A small sound classifier, trained from scratch.
Training: muon at rate 0.016, 2100 steps, batches of 64, held-out accuracy 99%.
Rows from block 5, named by matrix and row number. Each number is 50 + 12 x the weight over its row's rms, rounded and kept within 0 to 99. All counts start at 0. After the name is the row's rms in percent of the matrix's.
# weight_ih_l0: GRU input weights (gates r, z, n stacked) (model.rnn.1.rnn.weight_ih_l0, 384x256), inputs 128-191
weight_ih_l0.57 105:49 51 43 53 47 50 54 49 49 45 52 44 42 62 47 47 49 48 49 47 35 51 47 49 49 53 52 68 45 47 50 32 51 56 57 52 69 49 51 42 51 48 49 22 49 47 48 42 29 49 49 50 50 57 59 43 42 50 49 46 47 52 51 57
weight_ih_l0.58 089:30 30 28 18 48 46 55 57 57 47 40 48 53 51 47 47 45 58 62 43 41 43 48 96 54 56 19 46 49 51 43 42 50 17 50 51 53 49 50 50 51 22 45 39 37 54 44 43 52 50 50 39 53 50 53 59 44 87 53 51 46 36 44 54
weight_ih_l0.59 093:59 41 50 58 22 47 45 63 56 66 40 50 50 41 52 54 60 52 52 46 18 48 45 55 53 67 53 49 23 42 51 87 52 99 43 58 47 52 53 57 60 51 52 50 51 40 45 53 46 50 49 34 50 56 54 46 76 46 51 85 49 61 51 43
weight_ih_l0.60 096:50 48 54 49 43 56 75 48 51 41 45 39 19 54 50 44 59 38 50 96 50 51 49 49 51 66 17 35 50 50 49 50 65 39 31 56 54 51 47 33 56 45 53 51 61 53 51 49 42 49 24 51 57 46 49 40 21 51 55 52 54 50 72 42
weight_ih_l0.61 089:34 57 48 49 28 50 26 58 58 68 57 53 57 51 50 48 61 51 38 51 57 53 50 54 50 50 52 52 62 75 57 49 42 56 59 67 28 52 50 57 41 51 46 25 43 24 38 50 58 53 46 48 52 75 55 55 00 51 62 50 38 50 54 51
weight_ih_l0.62 113:48 59 47 24 48 45 53 29 50 47 48 48 47 50 52 46 55 57 64 49 51 61 51 53 46 50 75 57 38 55 43 53 40 46 80 50 47 55 44 65 57 53 56 47 33 49 56 53 51 48 31 22 44 60 50 48 28 81 58 62 55 53 05 46
weight_ih_l0.63 102:44 50 48 44 66 48 50 48 42 45 57 35 66 50 47 44 40 54 49 44 28 49 65 72 55 37 50 33 51 55 48 44 30 55 45 50 41 55 52 53 50 50 47 60 55 44 50 50 73 97 49 50 54 50 77 52 68 49 52 47 70 57 39 51
weight_ih_l0.64 097:67 48 67 64 52 42 50 55 86 56 55 60 46 58 65 54 56 51 48 39 60 55 47 51 53 51 40 33 63 50 47 36 55 31 52 48 59 22 61 51 73 71 53 53 53 37 60 54 52 70 38 35 60 40 57 40 43 38 39 46 61 53 35 49
weight_ih_l0.65 094:42 59 44 59 55 50 47 51 41 51 59 50 58 50 53 48 30 61 53 51 26 49 52 49 57 38 55 50 47 50 53 61 38 45 60 59 52 45 40 52 48 51 52 51 48 49 45 50 41 49 10 36 50 49 53 55 47 40 51 50 44 37 51 53
weight_ih_l0.66 113:44 51 14 52 50 61 49 51 55 55 33 46 49 44 50 51 50 49 64 54 81 52 47 50 48 43 50 45 49 43 39 47 45 60 49 54 49 47 52 50 50 58 59 50 51 53 46 41 46 51 47 44 69 56 60 38 64 53 58 80 49 71 54 53
weight_ih_l0.67 100:47 46 35 53 58 48 44 53 58 51 49 63 51 66 49 61 48 43 72 38 40 17 52 48 52 18 67 48 51 48 52 64 47 79 50 51 45 48 50 50 38 50 54 58 49 99 47 54 50 48 51 53 43 53 45 49 54 49 60 55 48 52 59 46
weight_ih_l0.68 095:50 56 61 18 57 53 16 45 71 43 67 57 44 51 59 52 48 41 51 49 65 48 53 47 60 56 68 52 39 48 41 46 41 51 49 44 53 49 52 57 60 55 74 33 52 74 50 37 70 46 55 42 49 57 52 11 54 50 18 48 38 53 51 45
weight_ih_l0.69 096:50 51 50 44 31 90 58 43 48 59 54 50 48 52 48 52 44 54 48 19 50 54 15 50 46 46 52 43 83 51 54 51 58 39 45 42 30 48 70 50 50 58 52 36 39 47 50 36 25 58 51 37 48 32 47 57 58 23 78 37 48 47 56 22
weight_ih_l0.70 093:50 52 44 47 46 48 58 34 49 52 43 48 48 50 42 63 55 52 51 49 55 48 42 42 47 51 57 50 55 54 51 42 49 81 43 53 49 51 49 00 82 76 59 55 61 63 51 48 47 55 45 54 51 68 56 51 41 52 58 39 47 43 57 45
weight_ih_l0.71 099:50 58 36 55 45 49 50 42 56 46 49 21 46 57 59 33 59 55 51 52 49 54 52 47 53 50 66 24 52 49 56 51 46 52 50 06 50 52 47 43 50 43 39 55 42 29 29 56 51 43 08 52 51 29 42 73 49 69 48 56 58 49 70 51
weight_ih_l0.72 089:27 53 53 43 69 45 48 35 66 44 55 51 49 51 43 49 57 52 53 51 56 51 51 44 68 79 39 47 45 37 38 33 49 54 54 50 37 46 52 39 50 45 50 50 49 47 54 52 43 63 60 49 50 47 55 66 52 16 64 42 48 11 40 50
weight_ih_l0.73 101:49 55 43 46 10 54 54 37 51 37 65 77 50 47 52 33 44 40 51 24 11 40 38 50 51 49 49 50 58 47 50 49 49 44 48 49 65 57 48 42 51 32 53 65 50 67 54 50 51 25 52 49 55 39 50 50 51 44 39 55 44 48 57 51
weight_ih_l0.74 088:50 50 51 54 54 43 56 45 51 51 62 47 48 68 48 58 49 64 60 74 50 68 49 49 55 56 64 48 56 57 09 52 57 52 19 45 62 27 46 61 54 46 43 51 51 48 56 48 55 71 47 47 43 48 41 56 05 47 47 63 36 29 57 60
weight_ih_l0.75 101:56 31 45 44 62 50 82 50 62 35 60 26 65 56 16 51 63 51 83 59 48 50 58 65 52 37 57 43 50 47 49 50 63 49 53 50 62 53 46 43 99 48 43 45 55 51 60 67 50 49 38 47 47 57 42 66 53 49 50 52 30 62 47 53
weight_ih_l0.76 101:50 39 48 47 43 48 87 40 56 51 48 18 43 63 60 34 55 37 59 61 50 45 82 54 50 32 55 48 53 59 66 49 45 72 74 43 61 43 52 88 39 55 48 59 57 49 60 71 50 49 48 50 62 24 68 49 55 41 51 54 49 50 50 70
weight_ih_l0.77 097:38 58 62 44 63 46 45 57 49 39 51 58 38 52 47 54 47 46 48 45 51 51 62 71 59 53 35 39 49 52 65 41 39 57 53 51 53 30 66 49 57 85 50 45 53 51 47 47 54 41 56 55 59 47 49 45 47 68 41 44 37 63 55 48
weight_ih_l0.78 099:29 50 52 46 69 20 48 60 51 46 50 52 34 58 50 67 35 32 57 57 50 49 54 65 47 51 38 44 00 46 42 37 50 76 57 58 55 54 50 48 44 36 45 41 49 37 51 50 47 53 49 70 55 52 59 48 49 45 53 49 52 50 54 55
weight_ih_l0.79 111:49 45 63 52 93 57 80 50 50 54 80 52 56 46 43 50 52 51 47 49 73 50 47 50 44 42 51 47 45 61 39 44 44 48 47 50 45 91 52 53 48 46 51 39 50 68 21 75 24 49 51 37 55 48 54 55 49 44 43 51 51 55 60 47
weight_ih_l0.80 098:57 49 31 67 54 41 35 42 69 54 42 47 49 53 50 51 49 51 57 48 60 56 39 75 99 56 47 53 51 65 51 50 43 56 56 69 49 51 67 51 63 39 57 45 51 53 52 59 50 48 59 36 40 41 76 40 52 70 60 47 45 50 53 53
weight_ih_l0.81 106:48 46 27 51 49 53 50 50 55 50 50 54 48 50 50 59 37 48 44 45 60 58 54 48 50 59 51 43 51 47 48 49 42 47 78 52 54 49 22 47 37 49 64 55 55 92 51 47 54 55 00 47 48 54 62 29 50 25 46 48 49 49 26 58
weight_ih_l0.82 110:36 55 36 54 52 40 43 43 52 38 53 46 50 49 49 49 58 49 49 51 49 54 45 50 51 49 49 62 69 57 52 40 53 55 50 50 49 54 56 39 46 48 45 48 49 72 49 45 51 49 50 60 73 48 50 40 49 50 47 59 47 51 85 48
weight_ih_l0.83 106:47 45 07 49 45 51 53 54 52 31 49 51 58 87 69 47 42 57 47 49 46 52 73 43 49 41 46 84 55 81 52 51 35 52 26 42 51 53 66 61 48 85 30 46 59 41 51 56 33 34 63 38 50 53 51 58 46 49 71 39 48 47 51 51
weight_ih_l0.84 096:57 52 56 52 50 51 39 52 42 55 56 46 51 11 47 51 56 53 43 36 50 75 44 70 73 46 42 39 53 63 32 48 34 44 49 47 45 39 45 56 49 53 38 47 51 45 69 49 50 49 33 52 57 39 58 28 53 58 63 57 37 74 58 50
weight_ih_l0.85 105:56 31 57 52 50 37 54 48 54 51 40 86 58 50 03 53 57 51 52 33 53 44 45 57 39 56 50 49 69 45 58 51 58 22 48 56 46 49 49 57 53 40 51 49 37 49 63 49 62 52 46 48 49 55 32 26 46 51 50 52 51 52 50 42
weight_ih_l0.86 107:48 61 45 48 51 45 54 52 53 47 73 65 49 40 52 51 47 47 36 55 48 55 53 52 49 51 56 47 45 48 42 44 56 51 46 49 22 48 35 63 99 55 47 49 64 59 39 47 57 45 45 12 50 48 45 54 51 53 45 58 40 63 45 49
weight_ih_l0.87 089:48 36 50 33 26 49 10 52 56 70 17 43 37 49 04 50 56 49 49 49 50 32 45 55 62 49 38 53 51 35 51 51 71 81 58 54 43 35 50 39 50 50 14 48 51 49 50 97 53 48 35 54 46 56 49 67 48 50 40 51 46 58 91 54
weight_ih_l0.88 115:46 56 50 52 65 49 51 57 39 38 22 51 54 56 47 82 49 68 62 38 54 54 38 50 50 49 49 50 00 49 47 50 38 56 50 44 51 56 61 46 50 48 53 65 49 50 54 65 52 56 54 78 49 46 45 56 62 48 56 44 47 58 38 59
weight_ih_l0.89 100:49 50 53 44 51 50 51 25 39 51 41 51 40 48 64 49 40 26 49 73 49 51 55 67 51 64 52 49 10 57 43 57 48 30 47 23 63 53 49 69 64 82 69 44 47 55 53 59 46 58 58 48 51 55 75 67 45 50 51 62 40 52 50 61
weight_ih_l0.90 094:54 35 50 47 53 50 57 38 27 43 46 40 47 39 54 57 48 12 50 59 45 56 56 38 40 50 50 52 49 54 25 51 40 46 46 40 51 18 46 52 46 54 29 45 48 46 54 55 58 23 42 52 49 61 48 44 54 47 45 58 46 45 55 53
weight_ih_l0.91 098:90 49 47 40 45 38 50 51 47 47 56 49 48 86 57 56 50 51 50 48 48 37 50 48 63 50 49 47 52 44 44 53 49 54 45 55 50 66 52 39 02 51 64 53 50 05 54 38 46 51 41 78 52 60 64 69 47 38 57 49 56 46 50 35
weight_ih_l0.92 102:50 48 50 53 53 48 12 52 72 52 49 50 46 50 47 57 45 67 40 83 46 45 50 58 68 50 54 53 50 44 49 45 52 53 22 41 50 34 84 54 56 49 49 50 17 42 46 49 49 00 47 54 53 40 59 56 51 50 56 53 48 47 66 51
weight_ih_l0.93 091:42 48 36 49 56 33 49 60 45 74 53 51 56 21 50 46 45 39 50 51 45 54 52 56 42 56 44 51 37 73 61 49 57 45 48 50 57 46 69 39 33 51 54 53 23 44 53 51 41 48 47 36 72 49 31 60 50 50 45 38 48 54 53 52
weight_ih_l0.94 108:29 99 45 49 50 49 63 73 63 49 48 49 54 48 43 52 53 55 47 44 07 29 45 49 33 47 50 49 47 49 53 81 54 50 47 73 47 46 46 70 65 33 51 53 51 72 51 55 62 36 55 52 52 50 57 53 47 48 49 49 43 47 50 31
weight_ih_l0.95 103:46 61 53 45 15 57 49 49 55 43 63 48 48 59 55 42 45 36 46 51 52 54 38 61 64 48 45 53 48 53 42 57 57 49 99 50 43 49 49 46 48 50 54 46 62 54 51 45 48 31 08 53 99 48 50 27 45 51 58 55 52 54 48 50
weight_ih_l0.96 097:48 49 57 50 82 40 55 50 46 59 53 56 69 55 48 58 37 46 50 63 52 83 52 50 49 00 47 49 49 50 43 45 42 49 61 54 51 44 48 55 50 73 51 42 80 49 49 58 48 56 50 43 40 46 54 60 56 46 58 38 50 46 80 55
weight_ih_l0.97 101:63 56 46 47 62 61 49 03 63 50 48 61 52 49 52 51 35 54 53 47 50 60 42 51 31 52 37 50 50 49 47 29 48 39 49 48 42 54 26 53 62 43 84 49 50 53 47 36 51 52 53 49 51 53 62 53 38 51 51 44 71 52 59 44
weight_ih_l0.98 094:48 38 77 46 50 43 55 37 52 49 51 55 49 48 63 35 46 38 53 51 50 47 52 50 56 50 50 52 51 10 67 53 74 52 44 47 47 43 49 51 51 54 49 50 52 48 32 56 49 67 53 36 52 52 54 54 52 56 40 47 53 48 45 49
weight_ih_l0.99 096:51 68 65 53 48 59 55 44 52 47 60 50 66 45 31 50 60 00 50 44 49 40 33 49 46 48 56 62 52 58 51 65 55 58 74 42 48 50 53 49 56 52 50 51 53 54 56 38 46 55 50 69 46 49 49 52 47 04 39 64 51 97 49 49
weight_ih_l0.100 098:54 52 46 50 46 52 52 63 53 53 70 54 00 49 45 42 44 50 53 52 23 50 51 43 46 53 46 60 49 56 61 49 54 50 49 49 41 51 45 52 50 50 47 50 44 54 62 47 00 45 52 47 47 27 50 46 54 50 53 52 49 60 55 71
weight_ih_l0.101 089:68 42 53 50 47 41 38 47 53 45 54 45 87 55 53 49 72 38 66 51 21 57 43 56 52 49 43 48 51 55 49 42 57 58 54 55 46 56 69 50 64 39 41 46 45 38 59 51 58 82 53 50 52 46 50 52 56 63 53 46 49 54 72 68
weight_ih_l0.102 091:50 54 46 51 50 46 48 37 55 45 51 45 51 52 41 64 41 56 52 55 50 50 64 60 54 56 61 14 49 75 42 45 39 42 68 52 48 53 57 43 44 59 49 28 58 72 38 08 46 29 51 58 45 49 43 49 65 69 20 47 45 48 49 48
weight_ih_l0.103 095:56 69 56 48 52 50 45 52 75 46 58 64 49 38 30 69 47 44 47 43 48 04 60 60 39 53 43 05 50 51 36 39 68 00 44 68 58 53 47 45 61 52 65 51 50 42 51 86 66 54 69 51 48 49 50 61 49 56 55 54 43 54 47 53
weight_ih_l0.104 088:43 49 56 43 45 44 88 53 60 52 33 47 48 09 52 52 52 62 49 51 26 60 65 50 45 61 44 51 50 53 48 58 21 50 56 42 66 64 78 59 50 18 60 41 50 68 47 01 50 54 50 47 41 45 51 66 59 54 63 53 34 54 47 58
weight_ih_l0.105 110:56 46 57 71 47 58 54 49 54 78 47 52 49 50 51 46 53 52 60 47 38 49 49 50 47 51 50 42 44 52 38 52 73 50 48 49 42 46 64 39 27 63 53 41 47 53 52 43 52 50 51 52 34 48 50 62 50 47 44 44 73 50 52 46
weight_ih_l0.106 092:48 49 70 56 50 44 59 45 54 51 60 43 65 42 61 50 53 52 56 44 46 63 50 52 49 50 61 47 24 43 63 64 56 41 45 54 46 44 51 48 87 49 48 50 25 43 33 51 56 17 47 53 49 53 55 53 38 55 49 29 47 51 50 42