python train.py --arch="crnn" --model="sound classifier" --dataset="synthesized solo parts of chorales (CocoChorales)" --train_examples=39062 --gain_aug_db=10 --n_mels=80 --hop_length=160 --input="log_mel" --spec_augment=false --win_length=400 --targets=["instrument"] --num_classes=13 --norm="batchnorm" --hidden_act="mish" --depths=[1, 2, 1] --kernel_size=5 --stem="single" --widths=[96, 112, 144] --rnn_width=128 --rnn="gru" --bidirectional=true --rnn_residual=true --rnn_layers=4 --mixing="cutmix" --loss="cross_entropy" --optimizer="muon" --muon_scale="spectral" --learning_rate=0.016 --momentum=0.95 --nesterov=true --orthogonalizer="polar_express" --adamw_lr_other_params=0.002 --gradient_centralization=true --gradient_noise=0.3 --l1_shrink=0.03 --ema_decay=0.99 --max_steps=2100 --batch_size=64 --epochs=3.4 --lr_schedule="constant" --warmup_steps=60 --weight_decay=0.2 --adamw_weight_decay_other_params=0.01
Rows from block 4, named by matrix and row number. Each number is 128 + 32 x the weight over its row's rms, rounded and kept within 0 to 255. All counts start at 0.
# weight_ih_l0_reverse: GRU input weights, backward direction (gates r, z, n stacked) (model.rnn.0.rnn.weight_ih_l0_reverse, 384x144), inputs 0-143
weight_ih_l0_reverse.10 [162 129  92 112  34 169 129  85 132 166 136 122 121 119 131 131 168 136 107 134 155  67 149 146 116 119 166 148 150 118 140 118 124 128  71 103 163 125 166 140 141  62 161 148 132 155 168  97 102 110 119 108 124 123 117 157 156 118 205 135 118 134 106 143 121 132 208 130 124 133  62 137 109 141 110 120 118 156 140 125 173 148 125   0 131 123 120 154 145 137 176 216 134 145 122  79 111  96 135  87  75 144 123 146 115 115 136 136 128  94  92 168 129 131  90 131 141 152 146 133 118 198 121 134 134 131 117 132  79 107 121 116 174 124  79 129 158 103 138 125  95 149 164  52]
weight_ih_l0_reverse.11 [141  56  97 116 152  93  89  70 136 168  40 140 132 117 101 111 167 154 118 121 125 133 137 132 118 136 143 102 124 135 148 125 125 121 128 142 180 121 139 133 125  49  99 146 132 150 246 113 142 169 124 102 124 117 142 138  99  49 164 132 126 121  98 129 138 117 127 143  92 124 120 119  87  53 176 117 146 114 116 135 117  49 114  79 168 126  76 100 128 172 121 134 124 116 104  96 123 209 142 110 148 136 125 171 131 180 119 124 131 108 132 123 153 128 116  86 255 122 133 149 146  66  88 108 142 126 138 126 113  88 113 123 130 139 114 110  46 108 102 141 123 127 143 156]
weight_ih_l0_reverse.12 [ 86 227 184 128 122 121  97 138 126 135 120 132 126 169  49 126  79 189  71 101 124 168 139 144  87  94 142 126 150 116 129 138 148  99 134 181 110 130 149 141 134 150 146 134 129 136 128  52 123 121 127 131 119 142 150 136 131 122 101 106 140 143 131 120 113  92 111 128 161 135 102 179 123 191 116 173 121  88  12 148 128 125 156 122 152 129 126 145 151 103  70 111 131  41 114 253  57 131 113 110 142 114  78 134 133  92 138 116 137 144 101 101 130 131 114 133 127 134 150  94  99  84 113 118  90 130 103 145 102 128 127 122  89 130  78 131 123 124  64  58 140 115  82 137]
weight_ih_l0_reverse.13 [ 92  49 141 145 151 119 128 142 179 131 116 135 118 133 148 140 119 141 144 173 130 130 119  98 116 117 114 124 141 109 132  31 155 147 115 111 110 148 115 136 130 104 163 126 127 142 116 133 105 124 141 143  85  88 110 148 114 133  62 122 195 126 124 130 123 142 124 136 123 100 173 149 255 140 133 115 131 134  97 128  80 147  91 135 137 121 119 127 162 149 126 170 151 131 124 131 125 127 163 124 108 103 124 141 172 125 175 140 135 169 123 230 148 114  94 102 158 143 129 120 121 126 182 130 129 158 131 183 123 130 115 129 148 157  87 153 156 142 107 125 125 132 148 130]
weight_ih_l0_reverse.14 [ 94 127  81 133  63 107 146 169  97 121 130  81 127 149 158  89 169 155 132 122 118 101 146 120  73 121 137 123 127 125 121 151 116  21 145 150 153 102  69 218 123 145  62 128 121 174 164 134 144 118 183 107 116 136 153  37 125 143 126  66 120 136 138 133 113  70 187 193 127 124 132 111  79  82 149  90  64 145 155 136 136 130  42 145  70 141 141 132 128 102 137 124 146 128 146 107 144 153 119 133 126  89  85 129 126 133 135 125  97 141 106 144 127 120 122  68 109 111 102 132 203 122 109 129  80  97 191 109 139 150 163 118 130 114 115 201 102 138 169 104 110 110 141 114]
weight_ih_l0_reverse.15 [115 138 128 160 113 114 120 131  41   0 129 112 141 125 119 142 120 241 119 149 136 137 131 140 143 111  55 159 129 201 145 217 113  78 159 151  89 130 131 115  88 101  99 139 139 149 125 108 132 130 124 103 136 186 160 142 139  67 116 140 135 129 133 115 216 130 112 118 133  76 126 134 169 125 119 128 136 141 149 123 145 129 141 124 141 106 148 130  27 140 111 131 127 128 117 111 122 125 162 117 122 121 129 128 174 109 100 123 127 131 125 127 139  84 104 126 154 157 119 119 105 103 157  62 109 123  79 137 140 132 166 128 151 133  67 174 175 118 133 238 142 134 118 107]
weight_ih_l0_reverse.16 [137 148 176 124 136 132 138 111  81 123 120 126 111 118  60 130 108 145 135 107 121 166 138 149 100  81 119 152 209 108 126 102 132 112 181 110 156 116 143 110 214 140 145 152 228 124 195 115 144 190 105 175 122 147 107 237 117 155  88 146 118 202 106  96 118 172 104 173 101 195 108 134 126  79 141 142 146 119 167 134  90 116 132 130  66 140  39 173  92 139 101 153 153 148 140 121 161 118 115  91 116 131 165 133 137 147 152 124 145  83 142 126 121 158 111 154  62 173  83 122 113 111 169  96 149 146 142 123 137 129 142 122 146 106 159 154 116 133 137 170 157 155  96 105]
weight_ih_l0_reverse.17 [ 74  57 123 123 111 129 147 154 131  34 148 173 169 105 122 127 134 200 134 136  61 138 133 129 140 116 121  74  92 127  26  84 131 132 128 149 185 132 138 135 157 113 165 134 136 188 108 111 137  80 137  57 114 113 165 205 121  83 137 169 176 145  98 112 118 118 126 123 123 108 131 114 140 145 152 162 121 110 125 132 105 187 162 149 124 122 127 131 105 160 120 129 151 160 160 112 120 144 141 169 176 113 128 143 143 141  61 150 110 181 127 132 142 110 217 156 112  79 157 136 108 165 122 143 123 110 227 124 113 122 171 133 145 108  84 161 126 147 195 151 130 139 138  95]
weight_ih_l0_reverse.18 [123 144 156 146 128 118 112  74 133 107 124 132 134 114 102 100 126  45 123 108 100 153 152 118 126 123 174 255 115 130 137 142 125 143 128 138 123 138 113 130 134 112 122 126 124 124 155 127 141 121  67 146 120  18 129 124 112 132 144  14 112 128 150 114 126 118 122 131 127  57 244 155 134 104 135 118 133 100 133 128 134 169 130 124 124 124 139 148 128 143 153 166 138 148 103 157 113  92 134 143 152 146 126 100 130 133 142 127  74 148  86 134 143 134 176 200  67 120  84 135 142  84 144 141 135 119 126 124  70 148 228 124 110 143 117 121 126 144  78 149 131  50 113  99]
weight_ih_l0_reverse.19 [134  88 124 141 110 124 108 131 154 136 129  68 241 142 131 126  98 141 126 124 126 138 119 129 104 132 131 118 160 155  90 128 132 135 119 136 129 127 184 123 137  66 124 133 126 122 131 169 106 158 136 127 126 158 104 130 152 193  94 219  73 126  79  74 255 121 143  92 164  94 126 205 122  61 154 106  99 135 131 131 157 126  83 116 197 131 102 124 181 129 136  80 132 185 135 252 130 124 113 130  98 150  89 121  89  67 116 123 121 125  86 111 134 134 160 123 118 129  95 142 154 141 109 131 125 121 119 113 108 108 144 125 156 143 134 156 161 126 140 113 149 125 140 135]
weight_ih_l0_reverse.20 [120 108 125 120 145 116 158 159 122 185 123 151 138 121 121 129 137 133 177   4 225 144  25 126 169 160 131 122 111 137 127 116 139  92 125 144 130 128 121 114 139 126 132 126 121 149 109 174 102 133 107 159 128 118 127 122 118 153 157 116  84 175 109 159  84 138 166 148 134 128 110 181 137 153 121 136 111  97 113 152 140 126 157 137  87 172 125 151 118 128  82  69 130 105 133  91 124 115 105 216 177 117  84 118 119 128 140 126 122 137 147 131 128 222 128 122 141 147   0 130 109 107 154 136 126  76 150 140 137 119 124 134 133 134 102 149 116 159  93 156  96 104 153 222]
weight_ih_l0_reverse.21 [112 133 124  44 108 120 129 122 119 118 134 122 135 160  60 128 102 194 133 169 225 141 147  52 104  97 126 119  54 123  92 100 119 160 115  78 138 146 144 184 113 127 121 140 117 175 165 134 105 138 112 144 150 142 140 131  90 134 137 121 112 130 234 105 153  97 157 165  88 125 153 140 138 105  66 118 132 130 108  88 120 130  63 160 122  97 122 131 138 197 117 135 126 186 150 140  65 139 131 135 127 153 137 124 122 144 127 153 113 140 136 157  88 100 144 138  93 118 165 128 136 187 113 197 141  95 181  81 166 125 163 145 131 129 114 135 132 125 135 147 134   8  98 128]
weight_ih_l0_reverse.22 [ 85 156 126 133  82 121 127 104 208 131 114 153 110 140 129 170 126 128  88 122  95 162 139  84 130 132 123 149 148 102 132 142 141 143 105 132 188 113 177 103 119 117 146  61 174 120  99 105 126 124 153 156  97 147 133 160 139 147 106 120 104 152 137 105 128  67  79 132 164 143 144 129 215 162 104 220 127  95 114 129 124 129 134 118 255 109  93 130 128 113 115  83 121 106 136 125 139  52 107 149 133 103  61 118 126 157  99 159 149 130 129 139 136 131 124 177  76 138 142  70  98 118 125 128 212 137 117  56 142 132 134 139 148 121 194 107 148 129 130 138 130 122 136 164]
weight_ih_l0_reverse.23 [135  46 143 134 135 120 141 155 108 115  99  51 126 131 123 109   0 134 124 114 119  63 134 127  90 142 126 124 144 167 150 158 135 123  52 124 149 114 162 155 114  96 133 137 114 147 188 127 125 132 144 115 111 118 111 160 126  72 125 139 159  95 178  89 181 143 137 137 240 129 124 151 111 164 135 148 113 163 140 137 124 158 118 139 117 143 178 116  79 119 107 107 147  25 120  93  98 150 127 149 119 131 119 130 155 121 181 116  94 122 142 117 206 150 130 133 119 123 119 135 134 187 122 134  93 114 110 118 142 109 138 138 142 127 109 155  76  91 133 129 153  67 107 178]
weight_ih_l0_reverse.24 [157 140 127 143 101 113 181 164 106 125 105 193 190 101 101  97  84 137 125 114 127 141 135  96 135 172  84 116 135 120  96 131 164  94 131 131 137 122 143 118 141 134  69 143 123 102 139 129 156 139 148 142 148 115 103 117 105 130 123 123 127 119 116 129 170 122 150 125 110 138 133 167 130 115 138 106 126 157  60  68 130 130  99 163 150 114 138  96 128 147 118 137  71 140 185  57 120 177  48  17 123 137 152 131 156 136 135 105 127 162 142  96 123 123 137 145 116 124 121 102  56 128  94 163 154 255 137 110 182  84 109 146 140  91 200 134 118 156 113 129 173 124 114 160]
weight_ih_l0_reverse.25 [167 144 143 120 117 137 121 152 122  94  73 144 118 132 146 117 129 182 122 130 122 136 106 163 150 127 122 133 131 119 114 103 172 105 194 149 126 125 100 132 103 209 129 134 123 125  20 167 123 159 159 110 127 124 170 123 143 201  55 134 110 135 133 124 203 139 101  97 139 132  95 132 123 145  79  91 122 135 118  78  69 106 130 133 112 134 119 116 120 128 153 188  55  95 251 179  86 115 145 145 122 130 157 217 112 151 154 127 120 127  80 106 107 141  75 152 146 134 175 137 150 123 134 130 204  82 128 146 135  85 124 112 138  68 139 149 144 159 134 126  93 148 105 133]
weight_ih_l0_reverse.26 [179 146 133 122  44 141  84  80 102 124 112 126 153 117 106 128 106   6 111 144 138 134 129 126 139  90 153 138 131 102 147 120 193 116 137 128 139 196 146 127 104  70 137  58 163 124 155 130 132 123 171 184  69 119 135 110 161 113 120 153 106 116 127 204 109 120 109 110 142 132 104 135 121 143 131 112 131 118 143 134 166  51 145 127 112 108 110 120 129 198 174 116 154 113 141 116 228 115 193 121  97 122 163 136 128 144 149 101  53  98  58 165 118 136 145  89 136 119 132 118  94 154 136  99 120 131 104 115 135 158 170 117 136 149 130 133 127 169 122  45  70 125 140  89]
weight_ih_l0_reverse.27 [126  85 145 142 107 182 112 142 133 129 121 147 147 117 132 111 135 135 120 100 156  67 102 122 150 119 106  65  92 120 133 107 119 106 106 121  77 133 136 134  79 157 117 122 143 140 159 190 128 128  74 111 175 126 105 112  87  92  95 115 143 115 140  88 170   0 129 119 163 132 145 125 133 127 108 138 116 108 105 113 129 135 101 129 141 200 112 121 134 151 141 110 155 119  40 137 112  95  64 123 148 144 241  89 101 134 126 132 158 128 138 119 140 155 139 145 211 129 138 119  85  92 119 130 135  62 139 206 173 131 142 118 174  28  91 159 134 158 160 140 145 152 124 121]
weight_ih_l0_reverse.28 [ 86 124 108 109   0 129 121 126 152 128 138 127 153 159 116  90 135 125 112  63 227 154 124 121 130 133 126 125 143 118 130 153 106 172 140 128  88 116 127 124 149 133 148 117 152 125 117 200 122 170 147 139 126 144 131 113 171 113 229 135 128 134 134 153 137 120 103 128 120 130 128  52 119  88  39  49 137 114 106 119 157  93 108 137 140 118 135 128 224 133 124  34 125 137 137 168 164 129 123 142 121 133 131 153 180 147 140 124 125 131 132 129 155 133 134 166 133 158 107 125 133 113 135 124 110 166 116 133 137 131 207 102 140 109 142 120 118 114 143 107 144  50 152 130]
weight_ih_l0_reverse.29 [113 126 125 128 113 246 104 133 128  48 140 134 115 122 117 128 135 146 116 136 145 141 114 120 113 138 100 118  88  76 106 132 137  99 131 105 188 122  20 133 134 126 176  61  84 162 120  99 142 165 134 124 133 105 124 107 129 129 126 135  48 160  93 106 109 127  93 147 135 133 191 112  99  70 104 146  92 129 139 121 118 158  78 121 176 133  99 125 115 126  47 142 121 134 117 113 136 115 132 110 137 123 126 130 122 161 122 146  98 102 104 120 149 120 104 155 110 255 135 105 156  89 123 126 119 127 111 141 132 136 142 124 142 126 139 116  98 151 124  77 127 149 156  65]
weight_ih_l0_reverse.30 [109 141 236 118 127 124 172 117 118 142 171 105 129  96 107 120 179 102 107 117 147 187 144 143  79 127  72 124 179  95 190 147 186 137  88 112 170  91 124 137 115 135 143 112 123 117 132 128 138 150  91 116 156 148 130 120 136 136 142  84 155 155 100 121 183 200 105 125  83 235 129  72 129 161 157 183 128 149 184 119 101 143 132 146 120 139 118 128 148 135 148 129 123 163 119 135 127  86 126 123 121 135 148 128 131 141 137 116 139  88 171 196 173 131  64 145 162 125 155 102 143 140 119 125 227 158 130 136 176 125 113  28 130 157 129 129 171 113 117 167  72 100 145 125]
weight_ih_l0_reverse.31 [ 85  89 118 127 131 116 126 129  66 133 116  25 113  86 171 135 104 142 134  99  85 122 120  86  84 116 128 133 137 134 133  97 111 141 143 159 137 108 149 160 111 133  68 118 150 133 137 121 126 129 120 132 141 158 125 135 252 125 116 142 125 110 176 135 127 110 154 116  75 203 133 158 235 138 161 109 141 146 137 101 184 148 133 144 132 119 132 139 129 134 133 205  94 199 124 132 128 137 123 120 120 119 168 146 136 148 103 117 143 132 106 108 106  97 130 150 190 168 127 100 155  50 117 159 121 132 118 255 118 126 114 139 134 133 121  99 126 122 130  60 127 113  94 132]